config = dict(
    arch='vit',
    model='self-supervised image encoder',
    dataset='photos of plants and fungi (iNaturalist)',
    train_examples=90422,
    image_size=32,
    crop_scale_min=0.3,
    horizontal_flip=True,
    translate=0.06,
    color_jitter=0.4,
    method='simclr',
    norm='layernorm',
    norm_position='pre',
    activation='gelu',
    mlp_ratio=4,
    head_dim=64,
    fused_qkv=False,
    bias='all',
    qk_norm=False,
    parallel_block=False,
    inner_norm=False,
    moe='soft',
    drop_path=0.1,
    num_experts=4,
    moe_every=2,
    expert_mlp_ratio=0.5,
    slots_per_expert=2,
    shared_expert=False,
    patch_size=[4, 4],
    conv_stem=True,
    layers=14,
    width=384,
    positions='sincos',
    pooling='class_token',
    projector_hidden=1024,
    projector_out=128,
    projector_hidden_layers=2,
    temperature=0.1,
    residual_init='none',
    optimizer='soap',
    beta2=0.99,
    lr=0.0011,
    beta1=0.95,
    shampoo_beta=0.99,
    eps=1e-08,
    precondition_frequency=32,
    max_precond_dim=1536,
    one_sided=False,
    adamw_lr_other_params=0.0017,
    grad_clip=5.0,
    adaptive_grad_clip=0.1,
    steps=5000,
    batch_size=128,
    epochs=7.1,
    lr_schedule='cosine',
    final_lr_fraction=0,
    warmup_steps=250,
    weight_decay=0.2,
    adamw_weight_decay_other_params=0,
)
Rows from expert 3 of block 3, named by matrix and row number. Rows with one number belong to one neuron. Each number is 200 + 20 x the weight over the matrix's rms, rounded and kept within 0 to 999. All counts start at 0.
# up: expert up (model.blocks.3.mlp.up, 4x192x384), inputs 0-63
# down: expert down (model.blocks.3.mlp.down, 4x384x192, transposed), outputs 0-63
up.4,202,206,191,198,213,231,185,199,207,224,247,193,169,209,212,199,158,159,235,185,189,158,226,228,200,217,176,215,255,167,167,220,223,207,191,202,248,185,209,171,198,178,216,218,199,203,181,221,221,231,183,222,193,216,195,174,254,181,233,170,166,186,198,209
up.5,195,207,187,198,196,188,238,191,222,197,202,228,193,209,220,211,203,182,194,230,223,211,197,215,199,209,199,173,240,212,206,220,177,214,221,177,227,227,208,233,204,201,203,187,202,189,188,181,224,165,200,170,201,184,191,202,192,200,239,201,231,207,176,205
up.6,219,199,215,195,197,244,177,212,213,159,213,191,214,233,221,187,205,167,182,193,200,228,188,164,176,210,193,182,188,195,184,222,172,232,207,202,205,195,190,210,230,179,171,159,196,190,179,180,157,252,172,216,168,206,171,195,179,187,220,213,244,164,191,201
up.7,183,202,167,189,196,187,241,179,232,235,215,203,222,192,206,171,205,247,204,209,209,229,169,191,179,211,190,243,203,199,205,226,190,216,205,210,226,220,207,197,186,170,215,195,211,200,202,189,186,192,184,208,203,160,175,193,199,221,188,209,200,202,184,212
up.8,205,167,191,183,166,203,186,201,190,185,216,193,195,184,188,161,214,210,215,215,190,184,247,206,163,223,211,202,196,176,212,184,230,233,190,191,196,167,181,222,196,214,214,213,178,193,200,188,199,197,202,208,187,202,189,221,277,183,175,198,184,250,175,149
up.9,212,183,215,179,193,198,216,198,217,179,198,204,190,197,211,186,206,211,212,203,247,203,219,237,187,169,204,176,231,196,214,211,201,146,241,168,175,212,199,229,159,204,202,189,226,202,202,183,210,171,257,217,236,220,203,197,199,239,182,217,211,159,179,194
up.10,169,232,232,232,229,182,171,196,237,194,216,211,220,184,225,204,176,195,190,228,193,188,170,194,180,193,212,179,199,179,202,189,218,189,258,237,171,219,208,188,235,201,196,229,220,203,201,193,209,152,205,205,192,200,232,204,168,202,231,188,214,188,205,207
up.11,184,193,178,179,225,194,200,169,197,223,213,178,198,211,198,211,193,215,190,219,198,175,238,201,163,202,169,220,200,191,199,206,210,186,204,195,207,212,183,198,219,204,187,184,209,186,204,202,199,185,194,208,216,224,190,199,190,203,207,198,211,221,197,184
up.12,187,200,199,211,227,199,168,184,219,183,197,177,205,198,197,255,197,215,187,211,181,205,218,199,185,203,207,217,209,220,176,194,167,198,215,184,215,160,176,229,176,173,192,195,205,194,172,223,222,195,205,215,222,182,212,180,152,214,170,197,167,228,206,190
up.13,207,200,199,204,202,204,166,200,192,167,208,209,211,194,241,232,191,194,163,219,242,216,191,233,215,209,155,204,209,185,194,174,227,182,217,152,209,181,201,165,204,219,203,210,201,200,192,219,225,215,228,179,214,173,220,199,200,212,195,168,201,211,194,208
up.14,215,177,176,185,230,169,235,190,222,189,201,183,188,213,194,196,239,177,213,225,183,208,183,219,190,208,177,202,150,160,171,188,207,188,244,237,228,171,255,216,225,194,167,183,197,198,194,195,178,178,221,229,168,192,163,199,198,182,210,195,180,159,230,208
up.15,179,196,214,174,229,218,215,204,216,194,232,178,221,244,190,205,183,170,193,191,206,211,181,191,201,213,162,223,174,151,183,230,162,221,199,197,223,211,202,202,226,202,170,197,244,216,217,186,195,197,219,206,184,165,208,213,204,184,230,211,190,197,201,221
up.16,198,160,206,167,201,210,199,230,191,225,195,230,193,230,207,212,218,205,179,213,208,193,201,168,207,196,169,203,185,193,194,209,212,211,202,209,204,190,193,219,180,202,182,216,181,246,196,205,176,181,232,230,179,164,212,177,221,179,211,185,190,200,204,220
up.17,189,197,202,181,192,226,226,200,186,221,214,219,200,214,190,174,201,198,201,164,197,191,201,221,207,202,170,195,181,193,218,204,173,213,203,177,221,207,177,215,202,185,177,185,204,219,177,232,211,207,215,238,190,206,208,211,189,192,213,188,230,218,208,170
up.18,239,185,195,192,218,213,162,208,237,219,211,193,177,209,182,183,191,175,234,198,201,224,188,181,175,208,199,203,208,211,207,184,203,202,222,194,221,172,206,204,198,223,202,190,219,189,210,213,232,188,189,238,224,227,174,203,197,179,208,222,190,191,183,189
up.19,211,195,171,175,193,177,187,183,192,234,182,216,211,226,193,188,221,231,178,185,189,202,168,173,195,199,224,226,235,194,185,210,205,204,201,244,227,233,197,185,233,200,198,184,199,184,219,243,170,186,203,195,194,202,217,182,200,175,160,192,215,211,198,225
up.20,183,225,178,197,200,212,230,204,175,193,187,202,193,214,183,229,224,172,210,214,208,188,174,223,203,209,197,201,201,216,216,191,193,191,249,218,222,217,230,219,207,225,197,224,189,206,196,173,175,215,192,208,215,198,190,196,199,198,188,209,200,172,183,187
up.21,207,215,166,216,209,185,222,168,177,171,210,181,197,216,214,162,230,181,199,202,198,208,197,212,215,158,197,186,221,155,196,163,205,185,212,228,215,191,200,207,203,179,203,221,198,188,171,208,228,181,196,233,188,202,182,202,184,184,206,184,234,203,179,183
up.22,218,202,217,194,208,214,191,174,161,215,212,202,188,206,188,192,214,174,215,207,188,140,229,193,178,222,231,193,223,235,218,249,189,183,199,195,190,176,166,209,194,194,196,193,177,173,224,237,221,194,226,172,179,189,210,205,202,229,183,208,225,214,197,214
up.23,222,205,214,233,240,168,176,178,167,209,195,160,212,209,195,167,188,149,181,198,186,186,215,181,212,244,190,233,224,195,227,191,184,205,195,203,191,205,195,185,168,185,245,220,183,198,231,194,207,217,165,193,193,199,194,221,214,206,223,209,171,245,183,148
up.24,214,223,218,214,182,202,223,182,250,174,185,199,181,177,215,219,215,177,215,215,218,197,220,209,161,227,179,207,188,183,178,188,198,179,183,180,218,175,208,188,215,203,211,210,171,203,171,205,184,178,218,212,230,175,193,192,199,187,217,206,231,228,193,221
up.25,194,196,198,233,186,180,208,200,181,213,224,221,182,182,207,217,206,239,224,212,196,192,227,235,224,180,180,230,160,161,189,192,187,215,213,187,212,196,240,199,175,174,195,193,206,214,232,221,235,192,206,194,208,222,215,211,230,220,215,164,190,160,214,200
up.26,196,224,216,185,192,215,206,185,214,205,204,195,181,188,195,202,224,183,214,221,226,193,206,197,203,222,171,215,229,207,209,198,231,185,214,190,155,185,188,182,219,197,199,192,197,214,212,211,193,191,187,223,196,219,203,170,204,196,207,177,169,184,194,202
up.27,221,244,179,188,180,227,189,190,214,209,208,198,202,212,228,225,209,235,228,217,215,165,193,179,180,206,186,204,201,201,189,186,193,204,217,167,214,196,214,187,184,234,174,205,181,192,202,185,198,206,175,214,230,203,197,184,190,175,173,222,212,174,179,175
up.28,206,228,183,228,263,195,184,215,199,203,199,198,186,198,187,221,190,202,163,227,229,168,231,192,194,227,196,210,207,150,211,237,187,182,182,193,172,201,208,188,204,192,189,221,190,203,186,211,190,192,205,191,198,215,196,174,212,220,176,194,222,206,203,206
up.29,212,187,224,211,174,196,201,201,175,212,240,234,192,232,190,198,202,177,188,195,185,197,200,218,218,203,182,171,222,214,199,233,224,191,215,207,211,197,177,211,197,203,194,229,203,189,241,224,213,212,176,153,193,212,202,192,174,227,212,181,212,161,214,190
up.30,218,158,245,191,208,211,173,217,235,189,187,206,177,217,191,218,180,204,184,199,186,196,205,209,225,171,184,202,160,187,176,179,213,190,176,221,195,193,187,206,215,209,172,189,246,163,208,265,216,164,221,243,186,189,189,196,193,205,163,230,191,197,223,223
up.31,206,198,190,224,213,205,199,206,184,185,218,279,177,181,207,176,188,206,196,233,204,205,223,224,207,199,224,231,219,169,216,267,208,239,237,164,198,189,190,201,178,170,220,209,197,194,173,214,227,127,234,246,217,233,171,186,179,184,203,190,215,186,182,196
up.32,180,201,198,212,170,184,214,185,179,159,183,203,206,178,213,181,227,191,229,197,189,208,193,215,210,221,200,170,192,214,222,204,204,207,213,213,224,204,202,190,200,185,194,196,187,228,194,223,193,193,174,195,220,191,217,233,179,167,217,227,194,198,213,205
up.33,204,198,169,247,189,180,198,235,184,211,184,181,187,202,226,236,191,194,193,236,235,172,230,200,228,246,203,184,172,201,186,197,185,197,238,228,192,194,229,221,143,186,233,198,211,185,174,225,196,155,176,173,192,208,181,186,200,193,212,222,191,174,221,255
up.34,191,209,190,194,198,189,178,214,225,211,190,241,228,200,193,196,193,218,205,224,208,188,184,212,181,196,191,167,210,215,189,202,232,239,200,197,235,197,217,207,232,232,178,222,183,198,196,218,220,172,242,210,211,194,208,184,186,211,149,197,231,173,211,200
up.35,194,233,188,203,198,220,194,195,234,200,235,200,220,189,193,201,222,194,192,205,207,202,152,211,201,198,196,184,176,198,177,204,190,217,185,208,192,186,185,197,206,247,182,187,201,210,239,213,189,196,166,187,211,164,197,213,191,221,207,210,184,203,153,205
up.36,202,172,187,204,210,204,204,176,223,176,215,220,193,223,202,218,206,207,217,161,192,227,203,204,190,197,186,193,228,176,229,203,206,221,189,189,206,177,213,189,171,217,167,215,206,206,176,206,175,197,246,207,211,175,173,195,195,206,180,191,208,202,216,192
up.37,238,225,212,217,218,219,216,200,181,159,204,220,234,170,185,198,229,216,192,205,195,152,196,200,237,193,230,224,184,184,218,213,191,203,194,205,184,201,213,155,184,214,194,219,188,181,183,228,206,209,204,181,218,225,211,163,201,193,225,181,210,201,216,206
up.38,234,197,226,190,208,194,212,224,180,180,220,222,204,229,216,185,197,188,185,195,165,198,188,195,175,178,202,207,164,192,191,232,154,213,217,198,179,233,244,213,230,191,191,233,169,201,161,196,179,208,190,178,223,226,247,197,209,199,224,200,186,222,212,193
up.39,174,203,198,220,207,201,187,229,188,195,198,197,219,199,198,195,216,206,167,230,203,192,169,212,229,191,228,201,238,206,180,174,191,206,235,228,214,180,202,174,139,163,217,175,206,182,215,234,210,232,143,195,197,196,206,209,176,224,175,187,191,206,185,170
up.40,178,143,195,186,182,170,166,199,221,194,178,255,180,194,210,208,231,216,165,244,247,221,205,226,186,219,249,176,224,213,222,191,190,232,211,199,195,171,182,188,203,199,234,206,167,198,167,219,187,193,170,222,193,219,204,206,187,214,235,188,170,200,239,172
up.41,207,196,222,173,185,195,195,217,196,187,213,219,203,189,196,197,212,208,188,190,203,230,194,178,203,166,171,191,195,221,183,195,217,216,205,194,190,195,185,209,214,200,210,175,207,225,219,180,189,218,204,219,199,204,176,153,208,188,187,175,209,212,186,190
up.42,223,164,204,192,230,204,193,200,222,233,180,237,179,183,192,182,204,189,206,197,210,213,206,245,207,193,228,191,205,173,211,174,191,148,174,216,192,218,192,178,194,224,195,176,195,213,218,212,214,229,174,197,247,198,177,227,198,219,182,181,194,220,169,196
up.43,186,179,207,201,190,204,202,223,211,212,178,227,179,183,204,177,194,208,216,201,209,223,186,219,218,179,207,200,194,199,165,204,169,180,219,193,209,177,187,188,209,226,216,198,205,205,217,217,246,154,229,200,231,201,230,210,210,200,200,205,214,225,191,189
up.44,226,200,227,206,183,196,195,188,211,172,191,194,193,199,206,195,207,191,210,223,197,230,185,213,189,202,199,163,177,181,203,208,203,192,235,217,200,228,213,209,173,191,189,162,230,222,214,217,202,205,172,201,202,191,178,192,190,200,205,179,205,183,203,212
up.45,179,193,234,204,213,203,229,218,222,232,228,199,199,197,205,192,201,217,198,195,220,208,213,197,197,220,198,210,194,178,218,200,176,193,229,201,223,179,208,179,176,219,169,200,204,192,199,184,204,180,202,202,180,206,204,180,178,238,180,204,214,188,197,215
up.46,198,207,195,190,224,174,204,222,209,209,231,233,197,190,200,163,226,180,199,222,166,212,195,166,164,166,172,188,208,213,179,193,236,205,194,190,219,224,203,184,228,196,237,210,181,202,178,154,207,214,199,237,227,212,230,180,172,202,193,177,209,217,203,178
up.47,200,193,236,210,208,203,209,207,222,198,201,236,227,195,165,179,177,203,189,198,217,171,188,197,157,198,192,186,187,237,230,182,223,207,221,193,178,183,181,206,183,207,207,233,218,182,169,205,195,201,178,181,217,195,174,208,172,205,201,218,185,194,194,162
up.48,169,230,225,182,229,181,162,196,151,235,210,190,207,216,164,169,166,183,201,201,187,190,184,205,219,215,201,231,232,196,187,193,223,197,169,200,236,157,169,167,195,197,229,202,173,185,185,180,190,208,167,181,184,221,213,174,172,199,196,176,196,176,180,188
up.49,225,189,159,216,228,181,196,189,211,205,209,223,185,218,217,178,226,206,173,199,157,225,238,209,205,206,198,204,200,175,162,202,204,206,241,181,177,192,207,229,215,189,216,210,178,190,177,200,208,171,190,201,186,211,229,195,198,189,207,160,199,209,181,199
up.50,186,174,222,173,194,171,195,207,200,198,173,188,209,181,171,169,190,237,206,208,188,161,209,230,183,225,222,192,200,215,213,194,208,203,227,191,173,219,200,186,221,141,208,201,178,199,197,219,184,190,202,170,217,235,185,249,195,209,213,203,171,247,229,151
up.51,245,203,179,191,204,204,173,219,188,227,203,203,200,203,185,182,198,213,218,181,223,196,225,199,187,206,183,206,182,202,227,211,205,233,205,189,210,187,189,179,182,218,187,217,198,222,210,179,206,194,205,219,206,210,168,222,181,204,195,255,211,180,185,224
up.52,186,210,189,223,215,209,210,221,209,192,203,196,176,203,213,225,193,197,223,182,197,202,229,200,203,234,218,186,233,169,198,216,175,185,206,199,169,200,197,200,196,198,201,183,177,191,211,172,192,176,225,169,206,152,205,203,166,203,186,209,181,203,218,213
up.53,199,203,167,201,196,160,177,197,191,159,209,169,217,157,190,241,231,214,188,210,197,213,218,206,200,165,203,209,208,199,171,229,203,261,200,148,179,182,202,200,204,226,173,199,221,187,184,196,197,215,194,182,201,174,192,215,179,230,220,198,237,192,203,211
down.4,152,202,198,188,183,195,177,193,217,205,209,234,157,156,228,185,214,205,199,192,166,211,205,139,199,185,189,241,166,205,185,187,227,188,175,201,187,190,252,156,207,214,194,211,191,189,228,196,182,227,198,197,180,180,199,183,201,232,216,200,211,222,215,256
down.5,204,217,218,231,168,183,148,211,182,201,187,183,234,208,190,193,194,191,180,184,217,192,160,241,200,241,243,223,186,151,214,201,232,170,233,189,177,196,197,193,212,186,213,201,228,154,206,201,173,248,179,228,187,219,229,209,188,202,212,200,227,209,236,204
down.6,168,207,211,216,191,160,218,201,249,242,197,153,197,184,192,227,208,198,220,214,202,194,228,195,220,219,186,238,250,157,174,224,197,221,166,194,150,157,231,197,183,237,182,188,190,167,198,172,222,173,191,208,237,199,187,179,229,223,198,184,185,216,188,221
down.7,205,272,196,212,210,189,207,199,245,194,206,192,214,180,213,191,186,186,219,185,211,180,210,140,225,234,237,229,185,178,150,194,224,227,161,187,189,199,217,204,195,171,236,224,214,208,187,203,243,178,226,176,168,195,206,196,222,195,207,219,197,175,162,193
down.8,182,217,196,179,200,242,204,205,155,214,237,174,170,182,193,185,189,184,176,218,205,228,202,237,216,182,181,248,179,219,189,157,160,210,233,236,207,228,182,172,227,190,189,221,197,196,229,199,207,201,202,182,215,215,183,188,178,228,218,227,202,191,207,217
down.9,231,171,177,223,210,223,219,193,226,164,202,182,161,211,201,188,230,175,158,174,182,180,172,203,190,186,212,201,179,194,167,204,178,178,207,211,179,196,164,191,239,216,205,200,204,210,199,193,220,171,186,188,212,205,250,170,212,170,214,211,219,169,178,209
down.10,226,196,193,188,250,172,198,209,239,229,191,222,185,228,197,212,203,179,191,188,162,191,193,219,208,183,207,192,190,188,207,212,172,187,180,194,202,197,209,218,228,203,215,197,179,197,201,218,222,219,192,245,181,172,215,201,184,194,203,194,202,194,174,177
down.11,192,210,248,226,182,208,165,213,234,219,213,192,195,172,233,202,223,225,224,223,214,213,192,203,201,218,242,187,219,185,202,204,189,180,194,171,176,200,242,224,198,208,212,179,205,180,182,203,221,221,240,207,193,198,194,182,211,251,238,206,223,196,217,197
down.12,190,181,176,188,195,162,168,201,177,204,189,195,208,215,228,192,186,156,190,206,201,236,227,202,220,184,195,180,199,222,183,202,192,192,190,195,177,188,212,217,208,205,200,221,217,206,224,179,205,192,210,228,173,195,188,181,200,194,220,197,231,191,209,198
down.13,234,181,168,216,193,249,208,219,175,182,202,186,203,204,208,186,222,234,186,196,184,168,194,188,184,184,202,192,211,212,199,185,235,181,201,215,164,215,184,199,192,202,201,191,178,176,232,203,174,175,219,161,171,220,187,164,230,197,195,192,188,199,271,189
down.14,200,189,227,212,208,228,187,236,187,246,196,185,213,191,148,199,207,198,184,231,205,185,241,164,184,193,207,179,146,206,181,234,262,207,202,219,173,184,197,233,187,197,178,215,251,234,188,199,190,164,200,209,187,227,219,245,223,174,176,173,166,182,170,234
down.15,209,213,243,175,209,252,214,196,211,181,224,207,176,183,166,175,224,171,178,179,197,178,207,188,196,209,212,221,182,183,211,231,211,208,223,215,202,192,229,209,200,173,169,229,206,194,200,175,211,216,207,199,215,205,202,188,215,218,160,172,167,230,190,235
down.16,209,203,192,211,217,179,218,195,173,190,193,242,209,240,165,183,212,217,206,202,205,158,212,212,216,210,203,173,183,181,227,192,199,176,196,194,199,222,187,218,147,208,170,175,203,184,201,209,207,231,232,213,213,196,185,206,187,202,206,221,194,173,178,212
down.17,150,160,199,208,203,152,194,195,210,198,180,237,226,180,186,187,202,221,168,201,180,180,176,191,206,228,176,215,205,174,180,203,171,222,209,234,142,145,221,222,196,207,178,222,191,180,228,195,211,209,184,192,186,192,225,181,208,212,188,212,199,215,165,215
down.18,178,192,179,215,205,190,204,189,189,201,169,213,209,198,195,218,199,207,218,205,185,177,227,216,197,181,201,248,204,163,189,186,214,187,186,203,180,190,212,194,152,187,247,242,202,200,193,174,173,207,178,224,187,211,162,196,210,178,224,213,194,212,179,199
down.19,204,203,192,166,202,195,200,193,206,163,185,233,210,184,174,175,222,200,189,221,194,204,220,222,201,190,181,204,196,183,216,184,195,191,217,181,211,229,193,188,171,191,198,204,220,222,194,227,197,216,183,194,211,225,226,229,214,180,195,199,190,151,205,194
down.20,211,205,173,144,207,187,200,170,206,163,201,215,202,181,216,220,202,229,188,224,188,188,185,169,181,196,188,211,194,240,183,222,207,205,230,166,202,211,190,185,204,180,184,236,219,208,184,190,209,179,202,189,188,219,216,203,200,210,216,208,206,202,168,213
down.21,169,179,222,213,195,190,181,183,188,172,195,228,162,205,181,185,204,202,205,221,212,211,227,203,229,188,198,256,172,213,217,247,172,178,189,164,189,231,223,159,177,237,234,214,175,212,189,217,242,175,169,182,191,240,197,191,187,208,224,182,206,209,218,198
down.22,216,208,199,164,197,192,204,203,192,201,203,207,187,209,182,204,194,183,191,190,199,185,198,213,177,200,208,169,168,227,225,201,190,235,197,149,178,219,185,160,206,213,187,237,202,232,201,223,215,225,201,207,227,235,212,156,208,181,235,191,208,170,176,208
down.23,197,212,200,199,213,206,185,206,186,245,203,187,194,250,211,202,197,200,223,229,218,192,216,170,207,168,221,214,224,204,179,225,141,172,201,189,216,190,233,212,213,212,204,207,222,177,200,184,206,202,221,189,203,206,189,191,204,184,226,199,177,231,221,230
down.24,213,187,199,196,201,170,211,226,186,209,188,196,152,210,219,221,207,193,210,219,188,189,212,206,206,199,163,189,205,222,203,200,213,198,221,228,186,195,231,207,224,225,231,211,186,197,195,204,196,189,210,203,215,190,190,229,208,201,179,193,195,181,209,226
down.25,217,186,206,189,191,215,185,201,190,216,189,203,183,224,178,209,172,204,195,188,190,184,174,222,195,224,201,203,193,183,204,189,193,232,244,182,186,199,211,202,167,188,204,163,185,196,222,206,198,193,206,188,239,144,196,225,212,235,182,233,194,249,207,216
down.26,187,210,222,185,225,198,206,203,201,208,236,192,201,184,199,194,204,170,198,230,234,223,167,216,196,197,176,182,210,160,209,178,179,164,206,216,201,241,166,191,170,212,197,186,160,185,190,162,206,203,204,174,199,218,218,216,185,185,229,174,206,179,180,178
down.27,203,191,190,173,220,187,217,171,220,212,179,179,188,202,180,207,181,185,195,206,177,238,182,175,210,201,173,214,228,190,212,211,171,214,182,199,220,194,208,206,175,190,213,202,198,184,211,200,206,198,252,210,192,218,179,186,202,208,188,206,181,237,183,198
down.28,199,172,210,191,218,235,210,248,194,233,182,197,178,201,181,213,210,235,217,196,200,207,190,200,197,183,191,203,205,220,218,184,184,230,217,189,206,229,203,191,177,180,192,182,200,182,206,219,194,224,192,185,199,198,200,215,205,175,191,191,214,164,229,201
down.29,219,208,193,193,175,180,196,216,172,155,193,194,198,200,225,199,221,235,175,199,219,223,199,195,225,202,221,223,208,209,188,158,167,197,203,205,202,219,202,204,225,193,189,207,218,209,180,242,188,230,199,198,198,215,204,191,172,211,216,217,179,226,214,174
down.30,151,181,189,226,189,225,204,210,205,254,166,216,238,185,184,217,190,172,190,186,200,161,246,205,191,162,186,198,175,245,189,220,199,199,198,251,228,175,189,248,207,248,214,178,204,199,158,198,226,200,176,204,225,205,201,213,204,181,210,167,175,204,176,214
down.31,188,211,219,176,184,192,164,223,196,274,259,209,164,182,174,157,213,171,215,214,196,208,214,208,178,180,186,195,183,231,181,209,194,176,231,178,220,209,245,166,223,176,205,207,206,177,218,185,184,207,209,214,170,159,207,233,201,199,162,194,230,204,207,225
down.32,186,203,204,239,218,200,209,203,235,202,216,188,227,194,187,207,196,187,178,188,185,216,166,215,219,189,192,198,194,220,210,160,203,206,203,187,223,193,192,191,203,187,190,192,202,189,208,211,206,200,208,226,207,213,191,205,189,223,191,195,209,205,169,187
down.33,201,188,191,203,192,223,215,220,199,192,171,244,201,228,151,209,196,182,188,185,191,225,206,192,174,194,203,228,217,169,173,201,201,189,216,210,200,215,213,185,194,168,174,194,234,201,245,185,193,190,208,207,197,192,174,225,197,219,215,207,229,185,195,189
down.34,181,166,229,198,229,200,213,210,207,195,165,197,209,188,180,192,206,178,211,169,196,218,198,211,170,209,192,243,212,211,208,199,205,234,193,258,217,175,163,188,201,177,228,189,186,225,187,202,233,184,214,207,219,208,186,247,217,182,194,205,195,199,171,204
down.35,184,200,210,184,199,192,188,185,205,207,184,192,185,217,166,197,191,212,211,205,168,215,206,192,199,189,230,204,211,188,206,189,172,169,162,188,172,190,178,222,184,228,184,211,202,179,212,207,224,208,193,206,171,213,204,223,207,220,207,210,194,194,182,161
down.36,183,221,186,183,211,199,200,204,227,220,209,176,189,180,263,190,212,211,181,172,189,190,192,192,198,226,182,163,166,210,178,192,210,220,212,203,164,231,204,217,215,224,189,192,172,184,201,234,198,192,198,190,183,200,188,193,176,187,190,215,203,155,201,208
down.37,170,227,184,198,194,172,157,182,175,208,194,186,215,198,183,209,223,207,170,202,215,224,203,183,193,164,191,191,209,210,197,219,201,185,217,159,191,209,191,215,168,218,210,214,188,209,202,197,211,233,123,205,202,205,215,143,183,199,259,213,205,176,218,187
down.38,176,162,189,214,223,240,192,203,194,165,202,188,169,180,182,178,188,205,194,183,176,222,193,182,213,210,193,198,228,192,185,192,195,227,186,187,180,216,201,194,199,184,226,191,208,215,210,211,197,185,178,207,222,185,177,207,199,204,189,198,199,197,196,193
down.39,207,182,217,188,193,206,193,189,234,238,191,215,189,182,195,236,217,179,190,185,188,198,216,208,183,203,191,176,181,210,204,188,238,231,192,228,195,196,188,191,209,196,199,206,150,186,217,194,199,226,182,168,205,209,244,209,206,160,266,218,169,222,211,181
down.40,185,176,187,194,171,197,192,186,205,189,195,218,192,200,218,217,173,220,148,204,171,216,184,213,211,183,182,177,197,200,190,175,212,181,174,227,192,222,211,245,225,160,216,230,212,194,235,190,203,220,202,165,175,215,156,166,212,182,199,172,220,195,207,202
down.41,214,161,201,206,230,221,199,208,229,162,213,207,208,199,184,205,200,216,207,188,213,194,233,259,198,199,192,209,212,221,169,217,249,193,203,206,174,209,205,201,187,221,194,175,225,194,213,215,223,225,210,187,235,215,204,210,205,232,188,196,168,161,174,216
down.42,158,227,209,215,198,204,218,190,202,188,215,204,210,215,188,190,205,214,191,201,211,234,162,174,191,183,183,209,191,210,192,188,195,209,186,197,209,177,186,229,195,189,210,187,206,188,198,166,214,216,183,171,179,210,210,198,231,196,171,179,198,222,195,150
down.43,210,223,194,192,208,194,196,183,195,207,199,209,205,154,211,188,225,189,239,185,239,208,160,196,183,160,178,218,166,198,235,211,187,207,192,224,208,178,146,153,203,192,206,223,186,202,185,184,185,262,169,194,195,212,200,186,203,194,184,179,167,208,198,225
down.44,206,205,194,182,206,215,232,178,213,196,192,200,193,231,189,172,198,199,201,173,232,207,224,191,195,228,199,212,184,218,186,216,187,177,140,221,197,198,218,221,169,209,190,175,199,239,200,188,194,174,197,205,216,180,186,201,202,227,186,226,186,260,194,189
down.45,207,188,215,188,213,178,193,226,205,187,193,209,196,180,195,221,174,187,204,184,198,200,203,189,165,219,218,187,187,204,195,174,189,164,224,229,195,177,215,236,209,181,225,208,226,182,186,212,219,204,200,174,194,248,192,192,183,205,213,197,210,202,165,197
down.46,198,173,154,195,165,189,160,213,221,178,248,165,192,208,234,206,230,160,211,218,200,223,194,197,214,212,181,198,211,226,162,229,217,233,231,224,232,183,206,232,231,180,215,259,201,200,153,190,181,237,189,187,172,190,180,174,196,209,183,206,174,181,218,188
down.47,191,185,215,207,210,181,220,218,187,221,204,219,174,214,212,197,166,188,199,159,195,197,191,180,202,228,185,194,201,169,184,203,210,204,206,210,180,191,208,203,197,213,203,175,240,192,188,202,178,212,232,181,196,196,233,184,186,208,182,194,193,209,182,183
down.48,178,192,183,191,204,167,161,204,209,192,220,177,216,184,216,197,183,199,235,225,209,215,191,215,165,191,243,212,230,209,202,193,210,220,173,186,228,143,222,163,231,189,195,188,182,187,197,176,199,211,181,212,220,173,234,183,218,161,240,204,217,208,194,216
down.49,202,169,168,201,152,210,199,206,188,201,228,182,191,161,198,177,213,182,177,200,207,179,185,192,207,171,181,212,229,187,175,189,210,179,198,184,175,208,210,179,210,211,204,210,188,224,175,202,189,213,193,203,215,209,207,213,198,239,220,217,200,199,207,189
down.50,171,186,217,224,203,227,210,208,181,224,224,206,170,156,212,202,199,210,203,215,226,211,192,188,197,183,154,194,219,156,213,183,215,209,181,185,220,208,178,216,188,193,186,208,179,186,187,163,194,224,234,174,185,199,190,209,171,189,206,222,185,209,210,199
down.51,230,205,226,208,209,170,195,169,192,226,213,188,206,228,206,179,197,222,232,205,183,233,233,176,186,198,185,193,193,177,221,181,190,203,192,171,173,189,194,208,210,202,204,182,211,240,204,175,228,195,221,189,200,209,182,156,204,195,187,208,176,187,157,201
down.52,177,174,179,202,203,215,200,183,201,221,164,226,168,236,211,215,196,180,170,210,180,193,166,209,195,188,212,219,210,199,187,183,181,165,212,175,149,182,214,186,217,198,201,204,183,179,214,173,178,196,189,231,197,210,194,196,191,192,217,188,174,205,189,195
down.53,221,187,182,214,198,197,201,219,212,179,180,201,188,187,230,231,190,202,206,184,206,184,188,195,206,175,208,204,218,174,190,187,212,195,227,168,176,200,183,202,182,212,204,189,212,208,220,223,188,190,189,161,185,206,213,221,199,167,201,185,183,215,211,188